python train.py --model="masked image model" --train_examples=90422 --loss="mse" --encoder_arch="vit" --encoder_norm="rmsnorm" --encoder_head_dim=64 --encoder_parallel_block=false --norm_pix_loss=true --muon_scale="match_rms_adamw" --momentum=0.95 --adamw_lr_other_params=0.0021 --grad_clip=3.0 --ema_decay=0.999
Rows from block 3 of the encoder, named by matrix and row number. Rows with one number belong to one neuron. Each number is 128 + 32 x the weight over its row's rms, rounded and kept within 0 to 255. All counts start at 0. After the name is the row's rms in percent of the matrix's.
# fc1: MLP up (encoder.blocks.3.mlp.fc1.weight, 1024x256), inputs 128-255
# fc2: MLP down (encoder.blocks.3.mlp.fc2.weight, 256x1024, transposed), outputs 128-255
fc1.814 044 [161 102 159 134 113  95 168 131  88 132 165 133 149  92 126 114 182  85 147 139 143 168 112 146 104 117 135 125  96 128 197 110 133 181 165 171 142 138  90 152 152 151 153 172 147 119 126 154 158 156 149 167 105 105  82 150 107 112 113 189  93  58 164  86 145 130 167 131 128 131 135 135 137  94 116 142  74 151 110 109 113 107 167 135 123 163 186 171 126 107 103 136 134 110  75 115 100 143 103 117 109 179 191  89 142 119  79 144 114 150 169  93 141 112 100 102 117 107 111 160 131  61  87 173 153 194 140 147]
fc2.814 041 [ 79 110 134 114 146 102 136 175 186 110 104  98 163 151 128 134 156 185 115 107  63  99 142 118 142 174 123 117 162  84 106 105 100 147 145 106 152 123 110 110 130  89 138 120 115 107 100  93 124  96  99 110 149 160 184 103 148  83 134 121 151 121 161 164 121 136 123  96 214 154 114 112 112 121 142 124 168 126 173 140 139 106 155 169 148 207  90 124 109 174 124  82 101 136 162  76 179 131 142 103  92 161 122 202 142 144 164 171 182  74 133 173  90 123 128 172 146 145 139 132  93  72 213 134 120 116  67 124]
fc1.815 082 [199 129 218 161 122 129 128 130 123 180 122 103 140 108 151 134 128 134 108  91 100 161  94 138 121 128 129 149  60 119  92 135 137 148 157 161 142 133 140  75 116  47 160 116 166 139  84  94 138 135 158 150 145 105 170 131 131 147 189 181 161 150 160 105 112 147 122 135 135  98 118 114 145 140 140  80  82 120 188 121 133 114 172 127 198 145 118 146  96 125  84 139  94  95 150  86 117 151 104 148  98 123 161  92 171  88 148 114 145 189 172 152 170 167  99  81 161 124 174 145 128 114 110 148 155  24 110 122]
fc2.815 074 [161 101 174 124  88 147 113 122 140 177 182 165 140  90 150 126 154 119 156 152 154 136  99 102 114  98 152 135  56 146 120 173 115 106 109  99 159 107  82 132 154  69 105 104 160 168  95 147 120 136 168 107 122 127 202 145 151 175  73 177 109 109 145 104 151 113 121 191  89  97 213 118 157 101 175 167 106  87 149  77 101 150 110 176 133 140 104 150 110 116  76 209 114 127  97  93 101 144 153 111  93 125 125 135 141 110  98 162 146 128 119 152 166 122 138  78 182 136 138 127 187 140  44 150 147 124  68 166]
fc1.816 091 [132  88 101 171 139 160 161 145  92  88 113 174 169 207 144  84 181 168 154 127 152 138 138 149 154  96 125 194 174  33 184 160 102  65  95 133 139 127 152 130  80 130 160 120 207 150 183 137 197 144 137  85  72 158  70 110 152  63  82 149 138 208  88 139 151  88  39 107 139  95 118 125 123 111 152 162 113 120 149 146 161 172  75 124 149 181  98 180 131 106 123 119 172 142 111 187  81 125  82 122 102 153 143 126 142 156 113 114 121 136  99 130 137 219  88 132  99 136 138 164 178 120 152 127 152 136 186 153]
fc2.816 092 [108 138 117 158 179   0  51  98 161 139 160 121 151 118 104 142 111 153 114 114 137  80 163  69 120 104 135 143  90 154 123  82 115  93 145 112 117 104 132 141  55 137 131 133  85 111 135 190 106  97  91  96 170 132 146 148 127  89 112 170  96 123 132  96 117 124 152 111 169  91 101 123 174 103 167 105 122 114 111 149  69  73 125 108 117 123 127 118  77 176 121  81  91 115 182 116 175 112 146 150 191  67 120 154 133 123 139 115 155 125 149 114 118 139 128  94 135 117 138 164  70 156 110 143 125 117 107 130]
fc1.817 060 [144 126 194 105  84 172 140 118 156 187 109 146 110 106 143 133 158  92 135  84 215 129  89  85  77  83 157 143 177  71 170 113 130  74 179 152 118 140 153 132 145 114 165 189 123 145 155 101 136  55 118  94 137  84 126 160 143 110 160 135 137 113 219  82 146 145 109 192 150 120 139 118 127  79 159 174 118 137 142 130 146 144 135 151  99 125 183 139 138 107 152 142 173  97 114 117  94 134 137  31 161 144  96 140 122 141  99 116  89  95 122 136  78 171 167  93 128 128  69 156 155 121 124 143 125 138 120 104]
fc2.817 065 [ 73 155 109 155 160  94 139 138 151 108 132 113 162 119  99 116 135 163 133 118 117 141 102 160 121 165 102 124 152 146 169 159 117 178 151 105 165 138 132 100 100  99 114  78 107 153  97 123 138 170 168 135  99 118 140  54 127  85 130 113  76 146 145 121 119 129 147 156 110  97 112 127 170 164 143  87 153 132 165 119 112 115 113  88 167 137 106 119 136 128 129  88 101 123 167 145 120 186  77 107 106 114  73  68 100 125 116 148 124  91  60 102 172  64  89 157 102  53 160 130  80 100 145 132 102 161 181  88]
fc1.818 073 [133 148 140 110 127 145  89 121 170 142  90 146 160 142 133 180 130 127 157 139 112  82 175 182 120 147 153  96 131 138 131 103 191 117 223 193 119 132  60 104 129 138 108 113  52  97 160 164  90 149 158 136 161 160  74 158 105 136 134  95 173  98  68 104 137 121 108 180 127 104 140 106 141 128 152 171 147 113  98 135 196 106 157 128 114  46 118 141 156 143 107  89 157 166  99 111 132 150 113 164 124 145 162  90 138 104  74  45 121 117 112 141 115 110 108 187 177 174  76  93 100 119 109  79 156 109 104 120]
fc2.818 074 [ 53 110  72 133 102 110 145 173 194 219 117 136 123 132 167 102 145 118 144 115 129  83 161 147 142 180 142 130  85 154 105 142 152 107 179 162 141  81 112 160  96 109 126  93 115  23 130 141  86 140 165 144 173 136 115 119 165  84 158  88 184 139 104 158 118 152 111 141 176 174 108 116 110 136 111 128 142  80 130 186  99  99 147 179  69 174 209 159 129 143 112 137 136 152  76 136  95 143 120 174 152 104 112 130 172 171  92 126 132  98  89 158 138 155  98 141 129 129  89 127 161  97 175 148 128 146 134 125]
fc1.819 094 [160 145 164 129 129 100 158 120 133 132 158 147 153 159 136 185 139 136  67 122 173 118 110 111 122  61 114 107 100 117 158 133 116 138 164 114 132 118 162 150 110  86 138 134 142 134 112 130 196 104 105 183 168 146  89 117 126 132 139 162 167 126 158 105 136 166 107 110 133 113  77  99 145  95 142 119 146 155 120 100 158 178  52 149  97 167 118  62  67 153  35  78 192 151  80 130 141 179 107 104 127 101 118 119 207 105 134 104 111 113 100 139 119 161 114 137 143 152  83 116 185 162 181 125 141 147  84 147]
fc2.819 093 [108 141 118 138  68 158 126  64 130 149 176 110  90 148 119 111 127 154  60 113 119 139  66 126  99 107 141 153 177  98 102  59 133 145 171 128 140  91 133 173 148 131 175 130  69 152  97  46 154 132 162  89 137 114 105 107  81 139 173 118 129 173 128 115 102 129 155  76  46  94 138 108 137 141 154  94 128 102 168 105 114  76 106 223 131 192 135  94 117 108 154 118  82  96  80 178 154 158 115 142 157 131 191 123  97 127 164 138 181 106  99 154  98  71  82 103 111  78 116  95 182 153 140 106 110 163  88 134]
fc1.820 105 [ 61 122  97 125 154 132 157  74 107 139 131 119 107 179 133 139 148 150 183 110 125 106 159 102 121 157 146 153 152 120 143 102 130  92 169 177 182 137  86 134 167 135 125 132 193 133 103 129 112 127 119 173 132 114 134 132 181 132 129 163 156 178 146 185 161 118  58 184  99 122 111 118 166 108 165 162  67 136 134 148 150  89 126  92 141  94  96 144 128 183 162 139 125 131 140  60 165 118  66 143 127 133  68 120  63 121 112 107 128  94  98 134 148 118 141 111 157 168 194 139 106  95 123 114 120 146 127 131]
fc2.820 102 [ 97 100  79  82  40 136 146  93 137  99 172 113 122 142 126 173 109 117 121 106 140 116 150 134  88 101 156  97 118 133 148  63  82 149 160 115  89 124  87 163  96  99 151  75 128 166 155 185 106 119 118 161 174 137  96 135 153 121 101  89  93 114  83 124 133 123 147  97 196 172 156  50 100  75 159  73  66 120 128  94  94 136 112 182 114 119 117 106 117  76  93 131 134 103 105 112 125 126  83 131 159 137  75 118 156 109 191 130  92 112  82 117 118 110  41 112  80 112 101  89 133 171  99 159 171  88 123 120]
fc1.821 067 [169 119 120 154  82 155 133 107 153 116 119 172  78 117 131 110 151 131 132  86  68 119 128 142 127  91 168 148 111  98 143  96 153 103  85 110 118 147  59 157 147 115  92 132 185 122 105 173  79 172 160  79 170 145  73 104 155 118 197 144  92  82 117  93  92  95 159 171 110 181  99 151 114 161  82  86 112 149 165 103 111 107 117 131  92 164 164  45  85  33 122 142 107 152 101  20 138 130 149 130 122 129 153 137 198 139 114 148 139 200  95 157 157 148 178  89 151 162 107 114 100 141 134 109 115 101  91 154]
fc2.821 064 [147 158 127 107 150 160 156 109 163 133 123  97 170 112  91 171 152  98 120 189 189 145 150 141 154 142 135  84 130 187  69 125 120 162 138 161 149  89  89 158  71 141 131 152  93 155  81  91  86 120 125 134 154 142 168 147 152 171 101 140  75 125 147 120 134 114 112  95 189 135 157  84  87 139 153 129 116 133  86  80 177 107 139  92 121 102 140 143 147 168 144  73 115 169 104 155 170 129 141 191 193 138  77 144  68 141 173  69 126  98 125 135 149 155 129 136 122 203 103 166 193 109 165 110 157 110 124 146]
fc1.822 123 [155 145 149  72 158 127  92 160 144 202  81  86 152 210 112 164 103 152 126 127 148 128 139 116 132 148 174 144 185 130 114 116 143 165  91 113 137 137 124 108 116 134 107  81 126 147 107 132 150  92 176 146 157 165 129 129 101 143 133 118 113 118 149 130  87 132 192 173 159 180 136 128 187 141 144 133 103 190 113 120 156 152 170 110 164 190 153 184  91 176 163 144 117 135 105  95  88 142 149 111  92 162 121 138 166 120 139  80 149 135 143 146 112  90 147 161 119 140 108 112 179 146 153 177 120 136  82 135]
fc2.822 113 [ 93 118 139 120 157 155 126 125 164 129 135 104 141 123 105  70 103 146 149 202  78 116 135 143 119 128 102 196 117 178 133 152 139  66 166 102 143 133 140 137 115 138 151  72 137 123 123 113 141 126 111 153 175 130 111 178 162 132 122 155 130  73 169 176 155  99  61 195 148 130 153 114 181 158  67 172 111  83  93 132 126 133 133 159 150 157 139 112 205  87 110 120 145 126 126  83 176  64 148 223 150 124 102 135 111 192 108 112 124 119 157 175 136  90 156 166 122 163 147 138 130 157  92 193 132  58  95 130]
fc1.823 116 [117 181 148 194 125 107 103 118 133 102  56 115 119 112 141 111 146 125  93 128 161 152 115 151 158 108 127 130 104 146 120  95 134 140 126 116 136 118 191  83 129 115 119 188 108  83 121 136 102 124 206 180 125  92 159 203 114 126  83 166 100 103 127 101  95 155 100 129 169  98 129 138 133 117 140 118  57 134 136  97 101 135 108 116 123 130 103  91 142 117  97 141 136 159 178 110 154 162 197  92 146 145 154 153 124 128 157 139  98 119 145  79  58 143  47 176 127 117 132 113 141 130 184 109 145  89 167  58]
fc2.823 130 [167 105 111  88 147 152 145 186 123 152 182  88 125 108 165 124 141 193 173 127 185 101 139 132  93 158 136 156 118 177 129  79 141 178 217 126 156 104 144 173 151  83 156 128 119 125 135 112 124 153 130 109 155  93  85 104 103  99 146  78 168 129 146 145  97 175 130 138 162 134  62 135 115  69 141 135 135  45 136 108 134 146 120 175 174  97 104  82  98 171 190 151  72  86 139 138 111 115 109 126 113  89  88 140 145 177 114  94 159 123 101 176 132  73 199 141  96 161  97 178 155  63  77  94 148 165  95  64]
fc1.824 089 [178 107  94 133  88 162 154 125 126 124 119 176  89  93 118 111 144 115  71 202  69  97 121 147 137 119 117 152 127 151 151 172  55 104 170 156  56 137 132 110 164 101 147 149 185 116 106 169 130  93 136  76 121 101 106  81  92 103  96 101 191  66 106 138 153 146 130 138 146 133 124 185 173 110 147 146 181 152  99 111 100  85 132 114 134 109 141 129 125 129  40 115 187  78 117 145  86 142 144 193 180 109  76 146  97 118 147 176 117 109 133 146 106 119  82  90  79 115 151 156 171 162 109 217 152  62  79 139]
fc2.824 093 [136 112 120 108  93 110  63 136 165  77 108 136  99 151 140 160 122 164 159 122  74 128 144 158  85  81 138 241 149 126 142 194 139 123 128 100 114 160 120 117 148 122 101  80 129 165 120 142 136 153 158 172 168  38  99  80 140 149 146 130 150 192  78 140  75 139 163  96 110 161 106  98 119 105 150  71 135 144 155 125 142 148 140 141  98 104 132 186  96 112 195  76 158 112  83 103 100 147 121 128 200 102  74  98 110 179 145  93  98 128 117 173 158 122  74  93 124 152 145 109 118 110 139  95 106 165 109 132]
fc1.825 077 [186 122 149 107  92 127 148 143 155 112 150 194 118 182 146 156 158 177  65 114 141 159 137  91 142  81 129 102  91 112 150 127 160 130 162  65 154 119  91 128 100 107 165  93 124 139  79 131 158 152 170  90 137  57 139 151 156  91  91 136 198 114 151 106 122 141 169 153  96 114 129  97 137 131 152 176 133  61 164 128 124 143 118 108 126 155 166 169 159 156  95 141 167 105 144  85 116 126 112 149  83 119 112 107 122 110 181 170  71 134  93 169 113 158 148 180  94 134 119  48 159  99  92 111 167 157 130 132]
fc2.825 077 [ 59 149 142 143 120 123 110 108 102 132  64 150 188 111 123  97 162  87 128 125 120 116 108 126 121 138 105 106 168 156  68 130 111 151 113 173 108 115 154 146  98 155 116 111 135 112 125  64 168 143 119  88 155 146 104 123 148  81 143  71  88 147 145 104 147 121  62 111 125 129 140  76 146  80 178  77 150 142  66 176 155 173 173 130 118  98  58 142 204 140  97 188 170 143 117 145 142 131 163 151 197  84 116 123 120  66 129 104  90 135 174 157 144  58 124 138 108 120  77 151 126 153 175  69 143 123 132 112]
fc1.826 109 [185 126 110 131 132  97 167 190 136 123  96 179 135 105 178 206  88  61 115 133 104 101  85 165 101 133 154  84 149 116 134 144 122 166 190 142 127 113 135  77 113 136 121 137 125 144 152 132 134  94 104 108 111 125 149 114  76 139  70 181  46 107 121 134 138 154 176 128 136 107  42 157 145 120 143 162 118 103 148 173 125 145 149 149 163 122 175 112 157 108 155  91 149 142 102 115 156 111  46 184 153 113 160 170 165 132 132 112  78  88  94 128 119  76 115 169  97 154 157 176 186  55 177  73 133 143 145 122]
fc2.826 101 [182 146 104  90 104 135 136 153 104  97 108 128 135 126 114 144 119 116 170  82 119 138 145 149 106 118 174 119 163  87 125 165 168 145 137 103 112 139 152 124 105 136 125 119 136 178  90 142 135 168 117 137 126 108  84  78 132 147 131  88  70  86 126 138 197 166 204 133  98  74 105 137 163  80 165 160 140 162 114 101 130 145  80 159 130 180 105 144  90 115 155 120 103 148 207 108 209 170 129  77 113 130  97 143  99 120 152  96  84  87 115 130 118 140 116 119 137 132 131 126  34  96 150 146 120 119 162 148]
fc1.827 093 [165 140 105 139  92 118 135 136 168 177 127 105 130 121 135  80 172 147  86  88 108 162 129 114 125 174 149 167 154 143 144 115  44 175 119 139 157 186 184 128 106 125  55 113 108 102 126  64 148 182 142 136 181 159  79 139  76 125 180 150  82 141  98 112 164 115 173 112 109 166 187 115 128 146 172 131  79 188 125 141 162 139 109 159 120 120 115 141  74  96  92 168  83 145 139 153  79 219 125 110 145 159 166  99 112 115  80 151 152 181 106 108 122 115 159 116  94 112 144 198  87 107 148 108 169 138 123 153]
fc2.827 087 [155 163 151  92 121 112 178 127  75  75  59 150 157 143 141 156  96  80 152 128 150  69 163 173 140 107 130 108 143 115 193 129 160 117 152 117 106  96 108 145 210 113 175 120 128 168 197 169  56 110  85 112 102  98 145  95 161 118 147 137 161  99 168 137 169  84 116 152 136 140 133 165 136 156  99  90 134  96 172 123 151 113 130 183 147 189 130 141 165 199 130 135 149 149 127 144 158  97 119 160 113  71 150 135  69 177 200 168 183  98 145  92 120 154 134 157 103 112 109 103 154 128 116 120  56 193  97 120]
fc1.828 148 [121  94 121 142 169  66 136 176 147 147 151 185  95 120 114 126 116 139 118 172  80  58  81 134 106  92 173 135  91  89 127  69 105  86 154 133 182 166 124  97 176 178  97 104 107 168 106 124 113 105  94 146 119 115 142 116 134 152 140  95  83 102 100 133  62 142 138 161  87  87 130 193 143  46 217 165 162 146 142 145  96 146  84 154  90  65 154 137 196  88 128 114  98 144 146  81  75 116 202 127 105 140  84 168 130 164 151 104 111 130 112 146 158 115 110 125  86 165 196  87 116  78  76  84 137 162  95 135]
fc2.828 169 [152 223 222 112 143 104 202 107 120 142 120 166  72 111 133 102 124  82  78 150 138 147 131 117 104  99 145 121 115 100  96  70 145  87 139 104 118 153 106  87 135 145  75 144  34  96  90 110 123 147 104 118 107 136 216 155 121 189 145 103 116 192  68 172 148 163  89 142 124 114 100 207 112 106 170 129 136 143 171 125 147 132 111  73 140 129 119 121 105 108 160 165  87 161 131  95 129 155  89 114  95 134 126 167 142 116 185  92  76 130 149 134 127 144 137 141 146  84  83  95 127 184 123 143 133 105 123 126]
fc1.829 090 [118 118  92 106  86 114  52 160 115 134 168  61 108 181  70 101 128 144 109 130  77 128 139 106 102 143 115 122 192 102 152 126 125 125  83 157 158 115 124  64 128 130 162 150 162 111 151 121  86  76 124 127 121 153  74 111  97 194 114 164 189  93 107 154 114 125  50 128  97 113 148 166 115 156 139 147 148 131  80 118 127 139 151 118 166 123 108 128 168 121 133 189 111 105 132  90 128  74  45 181 114 113  78 164 107 137 108 187  95  99 117 132 122 141 121 102  91 196 118 104 143 145 109  93 144 153 123 188]
fc2.829 090 [ 78 139 147 138  97  97 188 177 156  76  93 108  75 126 159 167 151 143 161  87 127  51 138 138  84 124 145 135 154 119 122 124 125  90 165 162 124 169 208 116 132 193 114 159 133 117 155 163 166  61 147 128  88 111  78 165 164 111 165 147 167 142  76 136 140 119 119 125 134 140 140 154  90 137 138 136 187 150 111 138 130 110 127 129 167 160 124 141  93 114  93 195 116  79 118 136 142 129 125  99 183 178 143 149  98 177 186 152 144  79 133 145 122 133 121 140 170 134  74 135 147 150 135  70 137 107 130 166]
fc1.830 110 [134 119 128  76  91 100  87 110 114 196  88 105 152 133 130 130 106  72 210 124 111 107 116 140 139 150 126  97 109  64 103 134 107  89 190 120 159  91 131 112 120  94  85 130 172 120 189 116 111 164 187 137  70 100 115 107 147 110  95  86 135 135  98  99 131 116 136 144 149 157 121 133 150 115 102 140 166 120 141  46 182 141  64 116 124 137 105 124 127  73 150 139  97 129 170  90 112  94 149 136 140 125  92 118  97 158 109 151 125 164  98 181 151 110 144 106 171 139  91 134  97 118  96 133 125 120 138  99]
fc2.830 097 [137 118 191 198 137 132 132 118 124 108 119 105 141  47 107 132 142  81 133  67 128 168 162 177 130 140 159  96 106 110  79 185  84 142 107  82 184 116 187 125 115 144  98  98 112 127 192  78 101 157 123 114 106 127 149 110 110 148 141 161 113 143 110 120 165 110 111 127 131 147 126 162  88 119 149  80  85 114 127 161 118 172 163 103 119 140 163  75 207 115 162 151  70 108 143 137 147 102 129 197 204 133 113  97 121 118 119 124 183 175 105  98 137 103  79 169 112 116 126 143 142 112 122  62 169 173 157 119]
fc1.831 105 [132 114 121 178 184 142  99 114  99  87  62 107 158 114  94 126 123 119 141 140 128 158  77 124 114 159 119  77 121  95  93 150 109 183 210 158 160 145 182 106 141  63 120 145 106  96 132 160 117  82 125 112 111 123  43 141 142 130 117 126 129 104 135 144 123 125 140 129 104 121 162 138 137 144 177 227 168 127 170 147 123 113 124 140 151  93  53 109 189 161 185 108 136  30 137 137 126 149  88  85 154 125  60 110  87  49 136  82 119 182 101 142 119 149 112 146  74  65 173 139 170 161  84 119 112 120 147 130]
fc2.831 104 [ 93  59 118 154 126 118 155 122 162 102 142 136  91 114 164 116 181 122 139 147 137 195 106 147 105 136  68  71 157 174  95 158 131 132 122 177  95 110 131 127 181  94 119 116  80 190 135 108 129 107 147 124 110 116 119 166 116 119  67 130  92 120 101 158 133 128 145 163 103 162 126  63 115 176 154 118 140 131 168 109 119 126  40 115 159  83 125 139 213 199 150  94 160 123 107  91 123 119 106 134 138 103 175 118 145  97  87 154  94 130 102 106 171 153  80 170 159  17 102  75 152 114 113 115  55 122 163  84]
fc1.832 110 [133 175 115  97  70  96  86 167 187 143 119 141 166  97  98  96 132 176 146 115 118 220 134 105 100 136 216  89 101 140 151 120 115 158 152 125 148 132 148  99 182 134  71 169  94 131 166 196 151 145 143 167 141 132 128 138 138 163  84  65 108  51 134 154 108 144 128 141 145 147 155 148  98 169 119 145  78 201 130 152 103 143  98 132 142 121 188 143  39 108 118 135 147 131 159  74 157 170 168 128 133 143 128 101  84 132 172 116 121 119 116 117  91  81 132 111 140 104  81  95  98 112 161 120 162 109 145 118]
fc2.832 112 [142  84 144 148 146 112 182  83  68 153 145  90 103 169 158 135 163 130 141 130 174 132  75  95  88 115  90 116 110 109 177 133 148 146 129 176  93 168 185 127 102 140 160 133 177 105 111 143 156 114 189 104  87 133 134  93 114 107 135 124  88 139 106  95 119  71 175 192 138 102 131 182  99 131 104 153 183 109 129 187 133 130 191 115 149 151  81 134 112 149 140  74 161  98 117 117 138  79  85 136 145  85 158 117 128  83 131 121 140 169 139 143 154 146 185 138  94 107 128 143  80 152 102  86  82 104  98 182]
fc1.833 099 [101 121 111 102  97  87 135 126 146 125 183 120 126 130 145  66 173 221  77 145 147  80  65 125 108 146  54 100 116 138  80 112 193 113  93 105 139  83 161 101 169  96 153 181 112 112 147 108  81  77 179 163 100 117 162  79 123 146  96 129 160 147 161 130 145 128  86 164 122  83 137 110 140 174 123  90 149 136 140 114 109 132 129 195  63 112 156 133 173 116 118 184 183 133  95  88 114  89 124  83  91 162 111 166 133 115 118 152 120 131 100 117 113 116 151 124 111 125 148 145 107  87 132 176 101 108 113 157]
fc2.833 092 [147 146 124  59 167 178 101 140 152 166 124 129 116 113  85 107 116 137 156 132 117  62 105 123 145  99 111 135 146 106 118 146 132  94 130 144 101 107  96 143  96 159 142 116 105 145 167 136 109 107  96  90 182 121  78  90 109 129 183 112 109  87 151 135 100  87 152 132 146 102 108 178  95 193 184 129 164  82 115 105 177 128 112 126  74 119  97 179  73 169 122  81  52 135 147  83 177  88 180 149 132 108 158 143 112 151  89  81 129  76 139  92 170 124 133  77 147 146  57 101 138  60 119 144 156 125 128 119]
fc1.834 110 [188 124 101 145 110 104 167 122 143 178  99 135 148 161 159 108 111 124  98 186 128 129 123 139 125 141 160  83  67 120 119 164  97  60 147 137 158  99 135 142 108  72 141 127 109 123  82 122 168 149  93 187  86 184  43 168 157 131  92 137 120  99 179 125 139 113 144 104 140 151 150  88 200 135 129 118 159 125 173 138 206  87  41 114 119 186  95 115 127 100  74 103 189  81 157 152 144  79 171 149 148 123  70  88 155 124 166 136 120 102 121 137 174 171 118 157 128 135 105 195 137 176 107 166 119  91 145 103]
fc2.834 102 [141 101  98 119 138 148 101 123  86 162 171 119 153 112 178 122  97  59 103 141 166 158 102 155 137  83 148 132 137  88 138  99  80 166 122 136 139  85 143  76 108 137 176 118  82 161 164 134  91 151 120  87 199 132 157 180 141 151 195  84 152 129 152 185  86 140 169  64  78 171 141 124  75 118 156 150  94 122 153 127 110 160  84 165  95 134 166 100 107 107  54 116  83  87 116  99 175 117  55 218 143 167 140 152 127  81 110 129 135 152 109 129 132 119  90 151 137 101  92  39 102 140 135 135  98 169 124 168]
fc1.835 110 [131 132  94 107 126 119 167  91 168 103 158 175 158  78 147 104  97 127  79 110 186  64 123 139 148  81 111 170 112  18 147 102 156 136 105 155 109 109 161 127 144 105  45  78 123  92 170 168 128 120 126 111  81 119 139 124  68 131 130 170 177 111 108  83 153 118 125 106 139 137 102 158 135 113  75 146 137 117 139  94 133 105 172 158 108  93 161 147 125 113 114 182 184 148 149 165  73 134 156 114  78 167 165 119 151 147 128 102 101 146 216 100 136 119  98 104 152 103  75 104 105  89 110  94 118  69 107  96]
fc2.835 109 [ 77 153 101 153 109 124 100 155 144 118 118 105 130 156  92 157 135  78 166 146 137 117 121 167 172 143 140 148  96 155 131 124  89 193 125  94 135 108 118 162  76  93 208 178 130 192 133 128 124 111 148 136 130 117 139  80 120 144 143  59  85 151 170 123 113 111 113  94 123  95 139 111 134 156 128 107 163 115 132 178  83 162 134 128 162  37 181  82 136 186 144  61 135  80 108  90 134 159  75 119 131 124 126 116 113 141 135 172 147 159 135 156 170  98 116 152 183  71 123 120  80 124 145 164 167 136 163 113]
fc1.836 086 [ 94 171 152 128 173  79 121 105 122 154 171 133  82 133 102 109 107 121  94  51 151 138 139 156 143  74 133 107 123 138 115 141 188  83 175 111 183 166 133  90 124 141 146 104 183 116 158  99 191 153  91 126 152  92 143 110  95 115 121 111 165 165 196 159 209 110 171 186  93 123 147 102 113 114 148 171 149 118 168 127 133 128 136 158 154 116 172  94 115 138 181 122 129 145 140 119 123 224 132 121 125 157 146 115  96 133 109 186  84 112 143 194 136 131 158 176 125 184  79  98 159 124 161 134 106 135 134 131]
fc2.836 087 [110 129 161 204 159  64 157 167  83  93  87 148 142 139  68 132 195 120 143  23 149  81  91 147 141 128 124 135  93 141 143 152 110 165  77 166 121  96 145 175  87 132 108 143 129 141 124 123 141 144 144  97 126 196  81 128 114 142 117 141  94 109 114 134 148 147 108 155 176 132 184 147 151  96 218  97 124 146 144 212 154 159 124  72 169 155  80 120 172  81 123 177 114 116  71 125 157  74 155  95 169 135 153 190 158 108 160 108 140 119 199 134 120 103 111 156 119 138  98 158 151 153  88 106 127 150  97 114]
fc1.837 077 [121 154 117 125  97  71 163 190 152 136 111 123 120  94  90 118 130 160 171 144 120 148 173 142  65  82 190 180 103 174 128 150  81 144 197 191 135 100 104 100 124 123 133 141 110 114 138 132 131 128 135 165 166 164  99 102 126 148 119  86 136 179 119  86 125 107 173 107 204 111 106 123 143 131  88 152  78 118 131 117 105 131  92  94 120 121 156 191 103 146 141 144 187 212 116 160  67 152 110 116  97 143  86 179 131 149 151 161 104 134  68 121  78 109  97 138 152 110 138  44 154  89  88 176 130 152  97 142]
fc2.837 073 [109  90 168 181 151 154 157  93  94 111 178 100 102 169 126 132 124  84 153 101 112 136 120  79 189 127  77 111 148 181 104 108 139 112 139  86  98 134 148 167 118 167 125  85  98  68  80 166 117 180 110  97 140 103 132 107 146 156 104 227 128 144 115 199 168 169 188 109 126 106 152 129 147  99 159 131 166 115 144 106 160 117  97  99  92 108  96 159 131 157 111  89  58  88  61  79 185 150 183  88 127 131 168 145 171  90 120 146 128 152  80 126 125 152 175 132 142 112  88 120 139 158 122 133 152 130 146 161]
fc1.838 101 [100 126 166 131 129 142 196 104 177 153 117 171 157 113 136 102 147 197 108 133 119  84 138  93  92 119  78 144  63 104 146 129  91 179 171  91 179 111 119 138 179  56 185 139 142 124 154  86 120 113 167 114 123 188  70 125 175  75 115 169 166 161 137 126 206 114  78 144 130 170 132  71 118 142 160 135 123 141  87 159 152 169 112 116 161  85 192 119 152 105 110  87 165 107 144 124 138  62 172 143  68 162 115 135 139 142 165 179 104 133 169 157  59 149 114 115 147 112 126 152 160 148 169 148 113 139 113 113]
fc2.838 102 [153 126 113 208 178  97 103 121 101 112 102  70 123 140 150 104  86 196 189 142 135 148  95 134 150 128 134 142 139 159  81  73 105 165 142 104  61 128 113 167 101 122 126 127 147 138  94  91  26 125 177 143 160  65 169 101 161  89 139 123 140 111 188 102 167 159 198 141 134 142 160 107 112 208 129 135 147 123 105 147 148 140 145 126 144 103 193 130 126 179 163 125  49 143 136 182 161 135 158 120 169 106  53 129 124 181 183 121 111 104 134 109 104 160 115 142 118 111  80 169 113 120 132 197 151 115  97 127]
fc1.839 074 [128 149 184 145  71 165 167 199 164 141 129 127  82 101 131 171 146 147 114 114 117  55  86 108 124 150 139 132 141  27 133 109  71 185 123 101  88 158 103 148 173  90 110 116  96 173 168 104 129  92 128 153 188 185  78 134  45 147 134 161  96 122  79 124 100 164 130 131  97 112 152  93 133 153 196 126 127 169  95 158 137 177 140 110 124 168 129 118 138 105 119 135  97 114 164 135 109 180 139 116 171 122 159 167 104 134  54 138  91 123 125  45 101 151 147 119 133 121 143 148 167 128 131 108 132 145 146 114]
fc2.839 071 [144 160 161 149 105  96 149 129 126 112  99  73 130  55 134 130 167 147 142 144 112 112 105  65 139 139 148  73 168 167 122  61 151 151 111 151 106 104  98 103 146  98 136 177 166 224 168  68 186 145 143  96 132 125 145 147 110 146  77 121  57 115 143 132 164 112 108 125 134 174 151  94  90 142 113 111  90 118 126 117 161 177 135 144 162  77 108  80 114 147 129 113 123 137  94  94  94  94 147 145 146 170 131  68  99  92  63 112 124 118 142 101 134 137  28  67 149  96 122 121 147 159 141 144 165 174 108 174]
fc1.840 110 [106 116 181 151 101 140 180 140 138 159 145 131 150 184  98  96 114 168  66  97 163 139 164 128 162 103  75 178 116 159 144 132 112 110  96 149 116 123 133 129 103 111 124 115 115 124  66  59 142  91 170 150  74 105 138 102  93 120 178 105 171 123 114 134  76  79 130 132 144  83 119 150  86  87 110 106 163 153 105 167 169 126 125 135 125 152 128  61 197 134 114  91 103  68  90 163 169  75 167 192 105 115 103 126  99 107 152 135  94 155 132 145 123 123  97 105 198 138 132 135 197 133 143 113 121 103 106 122]
fc2.840 109 [118 132  74 119 153 133 152 126  99 163 133 171  98 153 166 102 125  83 193 119 173 181 108 120  91 125 147 127 170 141 114 131 127 141  91 114 113 151 161  99 157 162  80 120 136 115 173 110 124  97 123 148 116 131 127 135 165 131  98 167  57 109 128 119 156 128 140  80  94 100  57 160 126 132 198 163  79  96 133 126 128 134 171  93 125 122 100 119 175 119 154 105 152 177 120  11 131 151 120 103 107 121 148 101 172  91 140 131 105 104  95  88 113 152 139 159 121 182 115 203 187 111 172  95 119 177  81  91]